A small masked image model, trained from scratch: 96-pixel images, soap at rate 0.0044.
Rows from block 7, named by matrix and row number. Each number is 500 + 50 x the weight over its row's rms, rounded and kept within 0 to 999. All counts start at 0. Numbers have three digits each. After the name is the row's rms in percent of the matrix's.
# convs2: project pointwise conv (model.blocks.7.convs.2.weight, 56x336x1x1), inputs 252-335
convs2.0 091:555499585498492511488469482540572503498417510513495474489498498427536489540591540460411574412448663535523539506551588481500478586546544518502541614486419473477543523527536487439438447465460518612460487587452533570481508461486489544463440545556570505533
convs2.1 090:519463489473429571433483400490499460505429513612540533463533527470487464516515525476460529520580417533523518489460509487465424554603487485504513583560533487440506532512447482468503405428543415530485493478523510478403467501421540438409499449602443478533
convs2.2 093:489531521494495548435575507469427525575500464439489524526497567469469486498528534534497459570366504511508465531505563491436523561376557492558453435512536530563508577507530517596615501482527500518552482483530512563546488518454525525459606486395493479548
convs2.3 095:574558502554609516470498473493454512520442560497488523456486558475512580495400507503486503505492565501611470479449519580410529533562517416585522557543559489549485473474554484492405528587440490462490488424533514523529500454488523505479543502440374502495
convs2.4 105:532470419437470502477574578468446467379485483530570521437466443500462496528469511525436491490498454454489515459572443535567424497532425516488527459540448597548522506512330601428564488542601513526529512464523493533468548538455536465483458554417506418441
convs2.5 083:547545447518506515500503476544393483459528606455496447495474574474562541550537535541534494462604557463512511463401454520498515529524386456493523521531579550492514544503394502461435484514531422439583506578471485530489406485451489475469389462526504530584
convs2.6 088:439464469576481474484456550502525511478444472488519521476550464493473464527437474458591483413449528453478517564429530531517520446385571511473514455423469480469607535567565473495583470459554543491563447552401523534628540581463467459484478451432603627482
convs2.7 098:502534512516481463470432464528543525520563471436470460517524475512475521455511537470356503453524543485524447463489536479502595558512493563512403511559474541477512485446501458532424526428504472478515570488538476553453526484502500448467582524428535487499
convs2.8 092:591431554468522436533571416520538541566626500583447436613565540522545454487477527485475548549524417531495507470548512477545545462574365492508505496499459597475517487527452513474438491482472496454524493389474498536543531493523501557544511419448475507461
convs2.9 087:511406474499471499542455506443575543563563482514493570499533529563540521576440442492540486505435568535467544604549499428496480443462567459531494478505440499354527489503546562588600424480529543483545443564556482612555489546506526490515452547469531563526
convs2.10 110:631501480547451539508465578586578493568549548430495500490513509410480512477483491505439536542469525504510411517499501531441506580382516515496517508407382490501472417513542481486566467519548493402505538399525482521508548543443434553467471393540464442476
convs2.11 096:498485462468503540485454420480522517511566479505487458524555620474531503350566492511450516560490439491494468503476472478586532446461431504441513448544481551501489495521511501488512514465552477473492486433509527450451451479461547567434531476507470493592
convs2.12 102:485438524528428397552502501518515466442591519492520542540627414501473503490503479564476496477514540479506496511531558442549528489524441483530463424540495564557533481526386543477513484484504608311521472536414533427527566536444546545583471404539428510478
convs2.13 089:500536528538518528479459512586449537565536450421548540490515556474558506484506500539537531528594466537523561503473505476521508470493284513443482497488484510443474480529450493437559537521566476513453538443477484432536487558530515481388404487433548517477
convs2.14 096:524464543528553527512533460483540498559541505480501489537476526480543588518440556512517493528475457439535442492477541486536555501651419530577536494560512504458511518520417515508550525501525554477530487495520479638509635464534467498537463533447496526389
convs2.15 088:530540494432510532463518539513473476557582553500528501465461616471496535469479551586601481510472495463539455527469494534487499565420458442579493412574433553477465473498386492497420566556448496443531530472596439418576581487525513484424449488463486439467
convs2.16 100:504483538444499502559432490499504532489569507513537500543557497552497509432546561448497552486455498504465468553527587486456487485447418409513397533439495556425584434513642443516540531471453499617458541525386497435536453503495486468463527540583466436495
convs2.17 098:472559489515482484541540503471478496443477552465473444522492435512527481562457474536506531305584552506421563507493450534518518488520516415572518540562568410539503572571519449533543478374475488515552501641418483492480443479475452437498547514580549639583
convs2.18 098:480578559463452519530525564500449470475456470546536461522485487575468497484519537488568495460554501501492580482476512510482490525545517508503536586504483505507466523527611452485600516484532505556484518594493560456494435532487436423492528541402548599530
convs2.19 106:491502525480451536503547483400484561443440439750479511512553563479520482507478505442519504564521441449512494552477540507525457459382522469496508474433475563501448504418484550512465477473513554559511553481477485429527409490533450554497480517400355561554
convs2.20 089:512482570514410428549517522438460503510508484571492553464518480473491454413413631441507542553479538441533467467572524534482509506476434563431527431487521588453549491437549541461472454545558581467537584545465453468575502517536538487481533476457474495482
convs2.21 101:462466449581524472507483550474527550499509419669514539498499520519518468455517486502528463503468390513564517604469537560540557491489559540494501443464541445524539544478470511413511480451510584542489509446541516491537449557452439468521476468388495613537
convs2.22 110:381556503484518515533483581530426529427397473619578525500500491540487513454444451432511551415559560501477500525440509462444459431640611509524566608458594490511538491532479529506418475567510457473520480459481522518507357484523503497525534514449495501502
convs2.23 103:488413462523515451513489501439556523475440481514472435492470530489517512507527517491512506583579508462462496454529581485476486481517433509487514484457390555485523515386433519499523496481509519420560561505547519413480447473515527595356511472254479495520
convs2.24 100:445465511569545489487489558467434564531494441479476545490482461517456491429532468487494533369471521523449555505561582485524510584506496474479526523429570485495543571486529536491539525478595587449497501528507482535529387581429510479453473577395527585521
convs2.25 106:520572559501488467404489519496449460397494503326510483490455477550496540470515525539506491492549549474500428521523521428440503544504456424458513520480523491437475569405569525489557464574556559475448551456523471502511538563437535453452526522495448523517
convs2.26 087:395475517484476534490531566368482420424462459490464473542564584497523541470441536514544460504509393482472506507550472499545537553480483449479554469545583522374498573525539506521550459537560451542538506537417484523526562519627448488489475510406478578600
convs2.27 085:503473521521516470449496569494459483537547506468525465488539526442492472432567533471509468569610415523513502618487510458515517521534471481492497497519509473474500593581513449534592505473556493492606546392479477506511465518518509484442491394495497499566
convs2.28 103:482470473484437538514512448485536509437509471596517479502472489546530511454478500523536492518543378510458469465525391544512550466528468465479519462577409468528525377560456475458409544574465443481481440554415519524484497441503506491404476499492508546505
convs2.29 121:554470515472531518460510504521528488526521393528527480492398504562495504482517539498600507459429546551587527514532433534468493408378646449493513505504486387511464469591710541512431500561520470558487442490476493472504487494522489502599463560539526597541
convs2.30 099:525547450528494494541490555440508552545452444420503550462468457427511483537511504552535494449475534448527445532479438572487451524557495495544483430506473396514461520469576608467473528525573481530551480411573512467545470513541600513473441476438439379445
convs2.31 097:479444495511476506535500496379446457535546462563466481517433525518503501493492452427497480505572447506491522432496530487463430551476417487462486512520438502468538434466484569513498442508476432397540460471487562571430525551506486529374516470476447490612
convs2.32 113:510464459544502481480471449465492505521487490499452471541425508485529425547522473471507521393537585546430466466542528520500530486597381470380544532466492466462524463360633526544442555593468457462523475480446476427524429472517506389373460602356458545546
convs2.33 106:560565502521466524480514480474491493474422510447477451522459484512515527567480455536452566361487577501552524538492469496539468473578423456496441591543495397469513507484570601494502522508502445540447486585545520348469459468524517564389476482505522517511
convs2.34 105:459608466556499490514533547511547508548435459621580521546531466432469517465513477463621490557566444528490468468410475484546502554575544469503501522528448587478538479430349446516598468514532515395461497441481510485519428524547477571376448523329477512488
convs2.35 092:515481492568479485467489544431497526496449441326501504422378503508438538459519499521549507404304497523527505509525480541533424426476567428471498548517464348537446490511573538496501490443525509488454430482461521440488501515550488487531440507494491472544
convs2.36 102:514430501471518479468479460467439484527601520351490467511536572434483459424549458470504476555442436516542426523529557521388499483417535554500465470502472404470433540475600414619404554484538468456427468385530561550503547494513481556540465518425459447521
convs2.37 098:465545534561510502479544543478514490528521399450488495523442451515497533613545474521580534541474466523462547474524445509469490617479513500415524464482530486485524500531497537491467550583534520513493501464493498483496578530472534466506505495503472527463
convs2.38 092:446457540475424436514562511479482510542494430403477529503468452532515470542476471572534466444521507472516515514481509528510474488423622480421455443412498472517455485463521597552654525461526471428547556448459456445560509557456496481492486550501501441495
convs2.39 099:499544434413519560533490386476427615568505607446470473501498543463513551445556431473484429492462447545506368476483475489549504440417486487569502486471502555521464536528568488436449527505477430412535396464531466495447503473513504439477454493399536446576
convs2.40 106:462545446506525535444487552491597529451564554609513501534520570468532490460542449514526468537580448445471600517521632459641451508516360514534524493493525527483518455526423493438598504533553501452425452476558529364501460609503436453475547491502542530579
convs2.41 098:529497537441571486468464422460443546490463559398519496512539499528462495516466501460485461466425494428474480472598567517438503519451540511542486437591563466493482506460549428511323594561395470644466476485478496495507529403580586551534484491436495511517
convs2.42 098:417478505459465499474529454481563505454435385520496581451573526506477473394483570493575497506503599508433520501473542480496545474481622424559515543496504483476447480489542441445581487532509548571434517568413416539528490491469498542527531464613479586544
convs2.43 118:574472420522534569444490508553505436471536584460516500427418535480517498537481518517510528594581533491466510509489439520473507444596347513485579640533467471560489466524422519479489511503538539555444508614477518531463516559511487456448521513499571554469
convs2.44 104:492610480456438447544501464477521511584476517447515455513514498501461406496557480476535513497464498441466406454492439550523493413349566575511461435475447566452492491578594497569440537537446488495468519545468562555534546457454480583608449479448603499479
convs2.45 091:467627492488481489502508534557510585488535522417524532525485510408452514479501492468520495464542464525476486496489497475543529461623572571574553559456560580523517499483504584379548414465522537465419466459495554470563529535539486483510511524554495568569
convs2.46 111:510481451491577421500484473512508520459494556544479526514506447508456572538553512506531493446468519450475531511477528429532509543502593456485522586459542504483486438451538537522416495635485528357598490502482534568502544506465518492539496505533545610542
convs2.47 108:464505545450542515508489461591461526500517554397456473524480507546510500434493495550495558447500523528537486468503483580499470595622379489474564513533547552526401409468460503554415505509511464511419497563497559469459421416499494501508522587500515418581
convs2.48 109:473482534457460426572498451443487481421691475555524512572548543494467482460493495420465558608489437452392534460563541528552495501560408466490441440526492648497545480566475424584432474552474542436480543475536527524491501462558505500548487510567462544496
convs2.49 110:507462574422456462498523468505574524497515515500475477510508495594481503493469516563545509521406514500430562501514517457533523449329621561564487454474485530496468464509508479500483500441507505430464479615528454497523548499501464564602474505510528610421
convs2.50 094:532504467506501560508559570470496512541481485474480528490439627449502541399476541544636465615455511560527452446495445550524541570400563492494462478504505442482534537588609532531563578646575548497438505468565513497526485544563534561526570480611428593534
convs2.51 109:500607415497493541554477480550589496509425549510480575515527398480456513434507482503534433489492435453501575479489421496425470505518648603594518476515508591471494511452489564520531447544588466404550510463473442457487572521464536470609437453438480489396
convs2.52 093:612529491474408495503466401508410445469472429383512467460526561502542472625484532565548479444424411512527494528437444425493551434453481572461503467459457441403545565543545361493463535388410495428488492616479498456465476410491509518574416433482533539465
convs2.53 085:557479547473474506509461432463547511447501513466479470536485573511502567551487453498524511462531570480542498369552511501560508515495466464467453549535381456501475448541462614520461509525480369519484523494479506469502464520489473449455468536496516476462
convs2.54 093:397512448440532530471503432431369505463473478616529512542396555487512438385484504403555484465542455562481469467530501461416529573553486490521504546516553455506492537420616503528476517476504488550508468472484459436442382454494487432377467548519493646581
convs2.55 133:492503482513493550480487501522521515564660494674487492527538587472470487471488518502568498671454330503543492514518478504564503510360496622519507387490488575499442469558512527482484506505496528562542509475630506578487491488510508571533511496529452509545