config = dict(
    arch='efficientnet',
    model='masked image model',
    dataset='stained colorectal tissue patches (NCT-CRC-HE-100K)',
    train_examples=90422,
    image_size=96,
    crop_scale_min=1,
    horizontal_flip=True,
    translate=0.12,
    method='simmim',
    mask_ratio=0.6,
    loss='l1',
    norm='batchnorm',
    hidden_act='silu',
    channel_attention='eca',
    drop_path=0.2,
    depths=[6, 6, 6],
    kernel_size=3,
    stem='deep',
    expansion=6,
    widths=[32, 56, 96],
    init='kaiming_normal',
    residual_init='none',
    optimizer='soap',
    beta2=0.999,
    learning_rate=0.0044,
    beta1=0.95,
    shampoo_beta=0.95,
    eps=1e-08,
    precondition_frequency=10,
    max_precond_dim=1024,
    merge_dims=False,
    one_sided=False,
    adamw_lr_other_params=0.0014,
    max_grad_norm=5.0,
    max_steps=4700,
    batch_size=96,
    epochs=5.0,
    lr_schedule='wsd_sqrt',
    decay_fraction=0.2,
    final_lr_fraction=0.05,
    warmup_steps=90,
    weight_decay=0.4,
    adamw_weight_decay_other_params=0.05,
)
Rows from block 6, named by matrix and row number. Each number is 128 + 24 x the weight over its row's rms, rounded and kept within 0 to 255. All counts start at 0. Numbers have three digits each. After the name is the row's rms in percent of the matrix's.
# convs0: expand pointwise conv (model.blocks.6.convs.0.weight, 192x32x1x1), inputs 0-31
convs0.0 092:133121105139135146178095113157115119089113072093140136130109139170152163129109101123116139137103
convs0.1 080:100096096116150103118163125132124120148118205120159134147141085128115113146131123103140092142115
convs0.2 118:110086141110114121107141083067143129104136085109151122130159114156162133162126104132132152137126
convs0.3 057:101129159115096097109113101121094144141149121136145101164098141149104162126104160080109095121114
convs0.4 107:160112154109110147085163123130113142105122093117151099109163133122139143079107142142116133092083
convs0.5 066:109109093126108159110101131068114143113147150118101167147120128106164148120153085096119131108126
convs0.6 107:148089117120109139137094131145152120105147159160103154108185151082129137104106112125123148123164
convs0.7 103:088152121103124113097100141089125169127142174109169176156120143117107104132137106142148117130123
convs0.8 084:068102123118158101117167094158142115129113185120121099106133116158123128106143144115137139132098
convs0.9 125:146116124118121117152123159148137138165108106159168105103167098138197132097141110147142126145130
convs0.10 088:123151166088155131074110101127157124134161153114104137083127141129149137163152115131121168136115
convs0.11 120:111168143126132092108126072144108102138140150106117124152111091114179116122121116091137114152162
convs0.12 066:133153119141142146159149153154125077125088095118114149108158118156130104144149092151158140134086
convs0.13 082:100155132153133139117136148122130142106114123138163112112127107074206116121124121098116161101115
convs0.14 086:117097140156144111154113177151112146153096139134155140136143091177123128070137134142127143151114
convs0.15 103:117111056133138184129103160138112161150139103126109145119143156122154138109137144149112158126106
convs0.16 088:123144132090140160114101086158131086159118157144128136116119117131156170112164094138113157121161
convs0.17 111:141108128085149144170169115180141133128125097131134151121139163128105132157126082142089145118112
convs0.18 103:154125110085154143130147123140116171143197109126108134097147114089139127118121124153129098151158
convs0.19 066:149144108123139113134115136153116132081105118126142113130086134182085142110154117175096116149097
convs0.20 138:211142112105142106135117164116140153113127145133123132146144103165139133109167117151151128135160
convs0.21 085:150124127129110135126128093086145143089151086136198130121116118142110147141116148115105107090157
convs0.22 069:138078119121159120108100106124118150095149167118139133099127152120085142115118123117100079154162
convs0.23 083:146108148125115167074134156143128121132075142133137153094127155100128147098155142115152085108116
convs0.24 087:170114170120121130129140099110111153109125101104198108113115155102120145092120117149146160128127
convs0.25 110:100132092113136139130098123105125074098130142175101136138114133156151158133145100136098145147174
convs0.26 086:097186147106114103154146123120149119118114126127114158121161128089138158113141157144119138190117
convs0.27 129:127157079113158098139123128128134143104139136141167106124127092137115113188153138154125169106157
convs0.28 101:140100123134149105138134106124098134124123094127133134090068139140086145121109101160143119178165
convs0.29 124:098136164121171128120090113125147107110149187130117144152119156143140143156159173150148118111137
convs0.30 081:167126110148121124123065094167119109097089148113140150123112096122152088113128114115159140133131
convs0.31 108:150144103111165180121146136125158148128131126144125163097119120121122125180091134093097149102155
convs0.32 089:135141122182148134102156121133132126122175146123108152118108148107161168122172163094144120099137
convs0.33 089:113143101094090129150115119127132153120121129127105109116110126158151145143157083074182149137153
convs0.34 152:140131147141131134113105128173132108111170125139118156158152122143147172197115121089126129145106
convs0.35 095:117128138130082116098123152123142120125099145133185106156182132124097127116132141171108130097097
convs0.36 091:117147151164107096122134152162155153117118143146150120109169095085146124117136104130114165089094
convs0.37 127:138146142185140092114167145081137120112138139140125184108130123158129152098151139095130146129145
convs0.38 116:085133100125144134126140128070185121121114105144098115146126121130144136097129148077148095112116
convs0.39 087:114114161142138099145145114131119162122178115131113101175139097137110145110125123084104077117154
convs0.40 150:121134159137139132127109132127122133159160154147144133115113125133182150125136169153207097129136
convs0.41 070:123086109102120089089150129159143097136123148102141143148142127133112105110101139122196148128155
convs0.42 105:098143128180089109117103111130138110109066133143165120129121140145145127114127163134074136112132
convs0.43 097:154161139128136150155133161139130118106102106120105148141099099193159165096114117135136118166131
convs0.44 098:114154118101129116099106087120145096131054119104128120097103120127119110112143081135106110121151
convs0.45 070:106114055114131132100164131123126105114126138175096143104138094094110107121116134118154119096134
convs0.46 143:122113127090120140156145101128126137109129155188097095146133114148125168113153147075157107127119
convs0.47 091:104157121154068121139117158143109148121097108147120123106123111170127132120095111164154130160088
convs0.48 102:117176106143120110181114090105118090113142155107120134130138105131152124110144162106120127181143
convs0.49 093:103152120104148143101124126123121102124128127098072067144119118158156116156144124080116118126099
convs0.50 161:114128100117142106111134153131120130112097142083169122118126116091121162118173169109108135181144
convs0.51 116:183109104132160151143115111147122154106144089153116140128094113146129136152129152134140126181175
convs0.52 083:159070104151115154127124118110130139108122151113152098147150099118129109089087161125095119112161
convs0.53 069:115079118137113141117115087146122158110147120115137122126168146160107180165108111112119155122169
convs0.54 114:108129132105146187155118136158095126122121124147138132115128139157081115134104137146170187110117
convs0.55 082:138154085137156146119100114141133150090180126129120119083158126107113134140099110151139138172158
convs0.56 088:119129142136134136170144120129128135132110088164171091134124104109202163100145127138116121146133
convs0.57 075:130122112117126110122147104089140150103148097123139062151116145154108189109122138098129112114150
convs0.58 094:094155148169116146110133120115150130172135166141139157164133104101145115125161149106168119125088
convs0.59 090:103111141135133111111154155134122116133160116113155140208136155173126134129126154102153166135139
convs0.60 095:122098138124165165113123160083096106137119128136115125090118097085108147111147110116107108129177
convs0.61 062:104112148156160158119146123099117115105141141120101138098093063094139154125148098134102134107149
convs0.62 083:132099116103134176136113139118137137152169174133120145146170152086134142144166141119131093110157
convs0.63 068:136134090098104123065144099137132152177106149131137157152124152102128148122144127120153171109127
convs0.64 084:111177152092113119094133159128116115129121166112114127096136159100093105149124081143158113144105
convs0.65 104:093121162149119128098118130146163106140106135143154104097134090097203139119126109111109132130134
convs0.66 110:177114140138135137171094112126112164162123116123172102135161115122120146124144141133186150143109
convs0.67 103:104124122119160158113175132145123132120102134075109101100145093163156108128145082125134103152128
convs0.68 112:110134112093139128128123135153106122096096129082134183119153077126143115069121126149134146137126
convs0.69 087:095120141108143108176123100090101104078127111132140105142125124155145164087106145145128163119145
convs0.70 105:150084093112131193130135187098123130145104115117138111124135121138099139162136140137111164124138
convs0.71 090:108125109090113145141134098098097152079128108151138163137092126105153123150166098084130123112129
convs0.72 065:121092074133106096091126143131131097131132133091127124142152125149099101120084107142169144130162
convs0.73 084:156154162091127157149159127125110156100132091123106125152183145092124124092110141118115121161124
convs0.74 104:107112088165143143146135140108166127115129124109083123095148095148178149147117130130136078109120
convs0.75 095:114114090111139108151157117188125111130150143119139103102118134171126141084128158121103166113159
convs0.76 082:070095105175142106147168111086151123128093153125117151136129133154100117111157111117124123114138
convs0.77 075:137160144167132155134137141141144096146089109088128114117135098178176132117157107126156131152146
convs0.78 088:158152139143129129109108081099151130133140115120178163123148144161123150172141141116119161166101
convs0.79 088:104178123089162140155153134124133135067113164103112136121148130119108149127151137175131129107115
convs0.80 114:096127120144166126114111124164142113120143147145143131158173127162135158200142100133116151139107
convs0.81 086:170137130092128152096144098166105123131108120094132087090080097131146098150133130106133137136114
convs0.82 085:121160162133129111137169151101160170122082164131131111105167126127099100125105133152150138154114
convs0.83 086:125121119109157122154133145106134079124137111090146113132108085121130046146136114097130140131114
convs0.84 084:119111094116149151164174143139108162114176124120134104148124167183134127137145115120156138108147
convs0.85 103:109144111123111126096100137121097179129141182137160131177097134123102093148109114111129107112117
convs0.86 113:134081127145143131093140153127124136124096104116156166092117159113084149104146128116087095155131
convs0.87 092:180113110143101134061095137099112114127145118135170096140123143170134119111113107104135126138115
convs0.88 098:125105140149126137101168167114128132140119131142092107134076143134137191152175129141118144109112
convs0.89 063:139139133071108136158127139112130124125162125127165095170134126133111171128097135114094159137173
convs0.90 116:139090144138068137114117143178138127142132120108112120160112140100087144146095105130096117095145
convs0.91 103:131083123145174152142115122100159124111134149137098126106107138137112129143083101136163101075111
convs0.92 093:125060121099089130136118109122114155089148122159098099119123132127132137087133140124085119096142
convs0.93 098:074145093154136173153118129144132138142098131155156109159130138160146155124143112145156154125086
convs0.94 123:124108134131100141113129142172196152092137106130151120121103110141157138101081119140117126167136
convs0.95 073:122120141127063129161087114140111166128106128140181125092148150121099102100106137123120142126110
convs0.96 063:154145109112116129107168102186115132128118167122140140095184120157113147108108136140161103116120
convs0.97 124:128144120127142117151086110119112122100143145132120117115130108103142113103072174082101179118111
convs0.98 086:112160151138146156143114126159139120110109177137132144102113122163100167098128137155138122175172
convs0.99 087:117123127073153135128156152115124098107119092114131114114141121136206126109141094116143160129138
convs0.100 078:136147117157108148104127087115109130113132131132160148077126148087083120154104148134082126129163
convs0.101 125:125122164105131119111095102129112120076146085113137195152138111132140106106132133141107116089121
convs0.102 113:172125124104103145104093145142094082117127130126142104105136115097147113109151135100171177140132
convs0.103 150:154155174133123122157116134151108105140116128085139118171143099101083176139120135134163119110132
convs0.104 099:127118155108145123189108101159122156111155107141175119119137149119141126106097089149128100123163
convs0.105 076:143116122173156137114066143085110129138157137136156154155097120132153125149129102140147120091157
convs0.106 073:123141137106100118128135090144118124117142123107145146128102145150124144115142159076047121163133
convs0.107 139:143131195109099118113154163144169114119108147124128138133104110119135128136096167167106143143160
convs0.108 101:141111117083157137152126182135141163118110122142124134141120151134104128162127115156119194095114
convs0.109 112:128099136143169152105151113145128167152202181121134139151146129146119096125131138146124126121138
convs0.110 143:156117114194135081125120142146110152109120153127143128117139128142179164122121078137116146125108
convs0.111 096:132186112092165144096077119114147121134104127119107127142111108121151138139112095092104153096124
convs0.112 080:118143114171158136108103135106097110076152100139141133145092122141146151171117150111109152161143
convs0.113 105:138131135099144145126123154122118188159211099125122150109135144139120126133154132107111120129157
convs0.114 099:123146159110082157103120124154122156094145094110156115098167109116120141102115149125143142075116
convs0.115 084:144111094122129140142167110129146145129087133133086121138156135181123137149091134153114128145068
convs0.116 098:063149111146136106159119132141125161101152102127162116155103145130172142129129140136130121140181
convs0.117 086:118142120132131142092072114084117117136136147116182098151138114144138106088107170111108135132111
convs0.118 106:203169119122157119143134147125152154134144118156149151157125090153151109125117132148156103130111
convs0.119 092:134102135103140186144147125120117118112155132135148124156132169121180135107123113073098136101148
convs0.120 077:078133131114154116111120166135109131111112153103133105137081106145146110151126085088176141136135
convs0.121 106:136106127089118118126125110133115132129139140162107139174128100074156111085143109149105163174126
convs0.122 078:139121143080129142109099109140109133081122134122125194116153078097143120130162136146112140114122
convs0.123 078:111112129120128097108179103149116102156121170173097135113175099167126120118127159138118124121132
convs0.124 090:126144128129117122139126134128125077086098109126123109060112131121130101121172092131132122154083
convs0.125 076:120187132117157129132110114108131184076164170119138123132172122123114128129118131108103145122116
convs0.126 092:112109120105122151068107124090123120135095129176138141109142163095108155101133133113172130110135
convs0.127 143:191125144129135087135143175108134157136105141138144116105139094155109150103158115121143120127174
convs0.128 082:073124128123156134121120157120153092139162129096118138097187101125136115157139127169151146138128
convs0.129 073:135147128108121136124135133151119073167106130141108168087163131083131100136148110178121136124105
convs0.130 116:110176118132150147102113137143141123132136150118106118168140149141109145073103091174132101140163
convs0.131 110:095144138163118093132137135156122117099103119151122126181115151193141165111139132133123152131096
convs0.132 080:134119148128101089131141140098147112134143055093147150135137127160164161144113134130150109159144
convs0.133 113:136110181119129080161118147140141139120130138146124167096145129150101082111171106147131153152136
convs0.134 104:128090091093122086136146111173123123132131148154123108086085088118119151095141103127146128138120
convs0.135 143:170135123144186109116191123154133125072144142152147155121140137101128126144117132146134113123151
convs0.136 093:116132107136139116144105116173118122116108115166146212097128122099126097119133124171120129138136
convs0.137 134:134111098114142110147129160152125136125111136108166124108136128097157160121178181099107138175139
convs0.138 099:141167117137073115116146100142098123104117104103110158066104091142120133147142111144126148124149
convs0.139 136:121119159133200126137168120170110115112146134137179153136126175125118149143145142123127142130107
convs0.140 129:132125131110133126129120135122125167132220157119121139119166140148096117109168125114124129142164
convs0.141 081:117160103139188109105097140108145092120131136116131145165125106139154154157109121113109112124183
convs0.142 072:136163142093155163170117130120129096131103124101130103147144127152162122154151105136115129100188
convs0.143 099:109150153107144111125171122093146109112140106120164131151110182155135103117105142176113154135153
convs0.144 070:134145126089129133099132104146162152140133137106112174070142156091142136164121127153151128099153
convs0.145 103:096112145141138141146206108123105130155141109106116161128119111129147142117091143098159109162133
convs0.146 114:108119103153131179116161139124137134121183159117117123096183099136135138126094137109129138164146
convs0.147 071:113160111131106166129163096139159128153095126096116150106102128169162128120136087099140156104125
convs0.148 098:090091089107142126114114151111125109110112147092146162149110060139119127123124124163131111120158
convs0.149 078:159126162127098154103113114070114133075146100117159136117164137142147115106124132105145160142115
convs0.150 129:164102136065180143151103115139180127147124133145160130153142108123154140145104115140131128140113
convs0.151 089:099099129122165116142174122158141141093106144091124177163116163124132134134129138080120115122108
convs0.152 073:144137151145144102126094132154119082121068110111105160095135128097146117106122114151132161169125
convs0.153 083:161139147143164154126131093121123141169126142125111149095148116076116089111111131088137110130172
convs0.154 074:121125119107147113118088094135134107140043137130119124088096099111096149110132106130133136123119
convs0.155 158:117134160135138105118119124150119141151147129138126121115093131126206144114135151151196100122118
convs0.156 086:143140114123133139117091124174125119111109133125143124130052107128128101094106097122138156175147
convs0.157 141:115126173180144117128127135145138125143166138137140192116166113153124145171118120096135135150144
convs0.158 062:115173131113109152136116118137095136086111168132141135147089132138108129124050134113116127154130
convs0.159 126:088126137122124133152104129150161148142152130159201161129166107139114107113140114128161142157120
convs0.160 124:088146140154120129095135136072121136158132142108125135135130095106130154107135185136173116164123
convs0.161 069:136047142112123098145115124133098133119129110134137095159092101121129127113106135090115125103166
convs0.162 084:126122146091152140143134124102147115120115121115126146154154137171120132116173135100157164124200
convs0.163 072:079137095144141124101148129135158118113130126113124112153128187145144165126130131074171123115105
convs0.164 080:112160094120125137113103126113146135120118148138133130067158083096107148140164118159132123096168
convs0.165 098:154182112109129122135155148134105144133113103160103178137143138126149169114110098130115120161083
convs0.166 115:134116167154181138107136108135152088072135158109116140099112147121124116122151150144141175127130
convs0.167 092:137158151081124096097095123146106126154182122124126091126113128129100150110091115160102106138123
convs0.168 117:162085135118144143087150102119129153118095134113117117104109138148100112114165100109126081168152
convs0.169 127:184107117090132158115109088158145144148158119137098125144119113117153124147124131112150118150185
convs0.170 091:101154115161126116122155131153135103147068096111130111143136105133157105110127135098115168085097
convs0.171 084:133119126131114165084154202102126145112112122123128165148097101130142091126162118120140103118119
convs0.172 089:132086114137134099114126142123168121113147173123111148118175141073133147128129094084154139109133
convs0.173 097:121148110120144135182118113157123123075171145090137114139155118134134133156116137108087141166157
convs0.174 079:114133142100119143117133124103124137088159115102098129085149146135144161081135124138150133138059
convs0.175 068:114142122107114183113143108084124127138154175129139160111134093106170143143131093151140137095130
convs0.176 105:105133115102165096140097132135146125152131150119151147158153106123102138131125086189152162104145
convs0.177 154:200131130095151151135128137151142128130120129135133166155149108149161152144085110117129107160099
convs0.178 136:129101110106154184148111161129109133122118137141141133117115157139099149166131159171149181113116
convs0.179 083:165145150141143128106082093110161139138138107121163113141156153148117141160116113160142155182131
convs0.180 101:086108102096128145153171142132149112087109156119115127124069111119148131139135094134143097159138
convs0.181 091:112162125127116081151090084093160141135081123153122146099122128130135093110089125139121100131114
convs0.182 065:113111123121131141156126144126096151110142088120135092148095128136081141106122133157079120160181
convs0.183 109:141157120174105098129132140130102147110096118152136141179147130159163163145129105134097159117095
convs0.184 113:117115114086135111116081124131149132105071109122122150098097133079106170119117106114159128133129
convs0.185 081:088144118100116149100156114143112123122113208116114137151143097148092145113132147141149100117128
convs0.186 127:115157132135142121158085140141097123101139133145126130157139082133121127116092135108143210129124
convs0.187 103:093148122110097134095109103110124117114141138093165069116122115136100123162129148102115147080120
convs0.188 131:168115127145145080147145122117123153135134194125133126103139134121188153123122092139119148101115
convs0.189 098:107121110128156135188111122148146159095150125157191097107108150160127114126143129122114152145134
convs0.190 092:115116109112152101082079133142127112120111153114100119113100093090130136114102091118168166127134
convs0.191 087:139110148083140123109129121155113112136079128087110144079125127153122101110148085108119172117143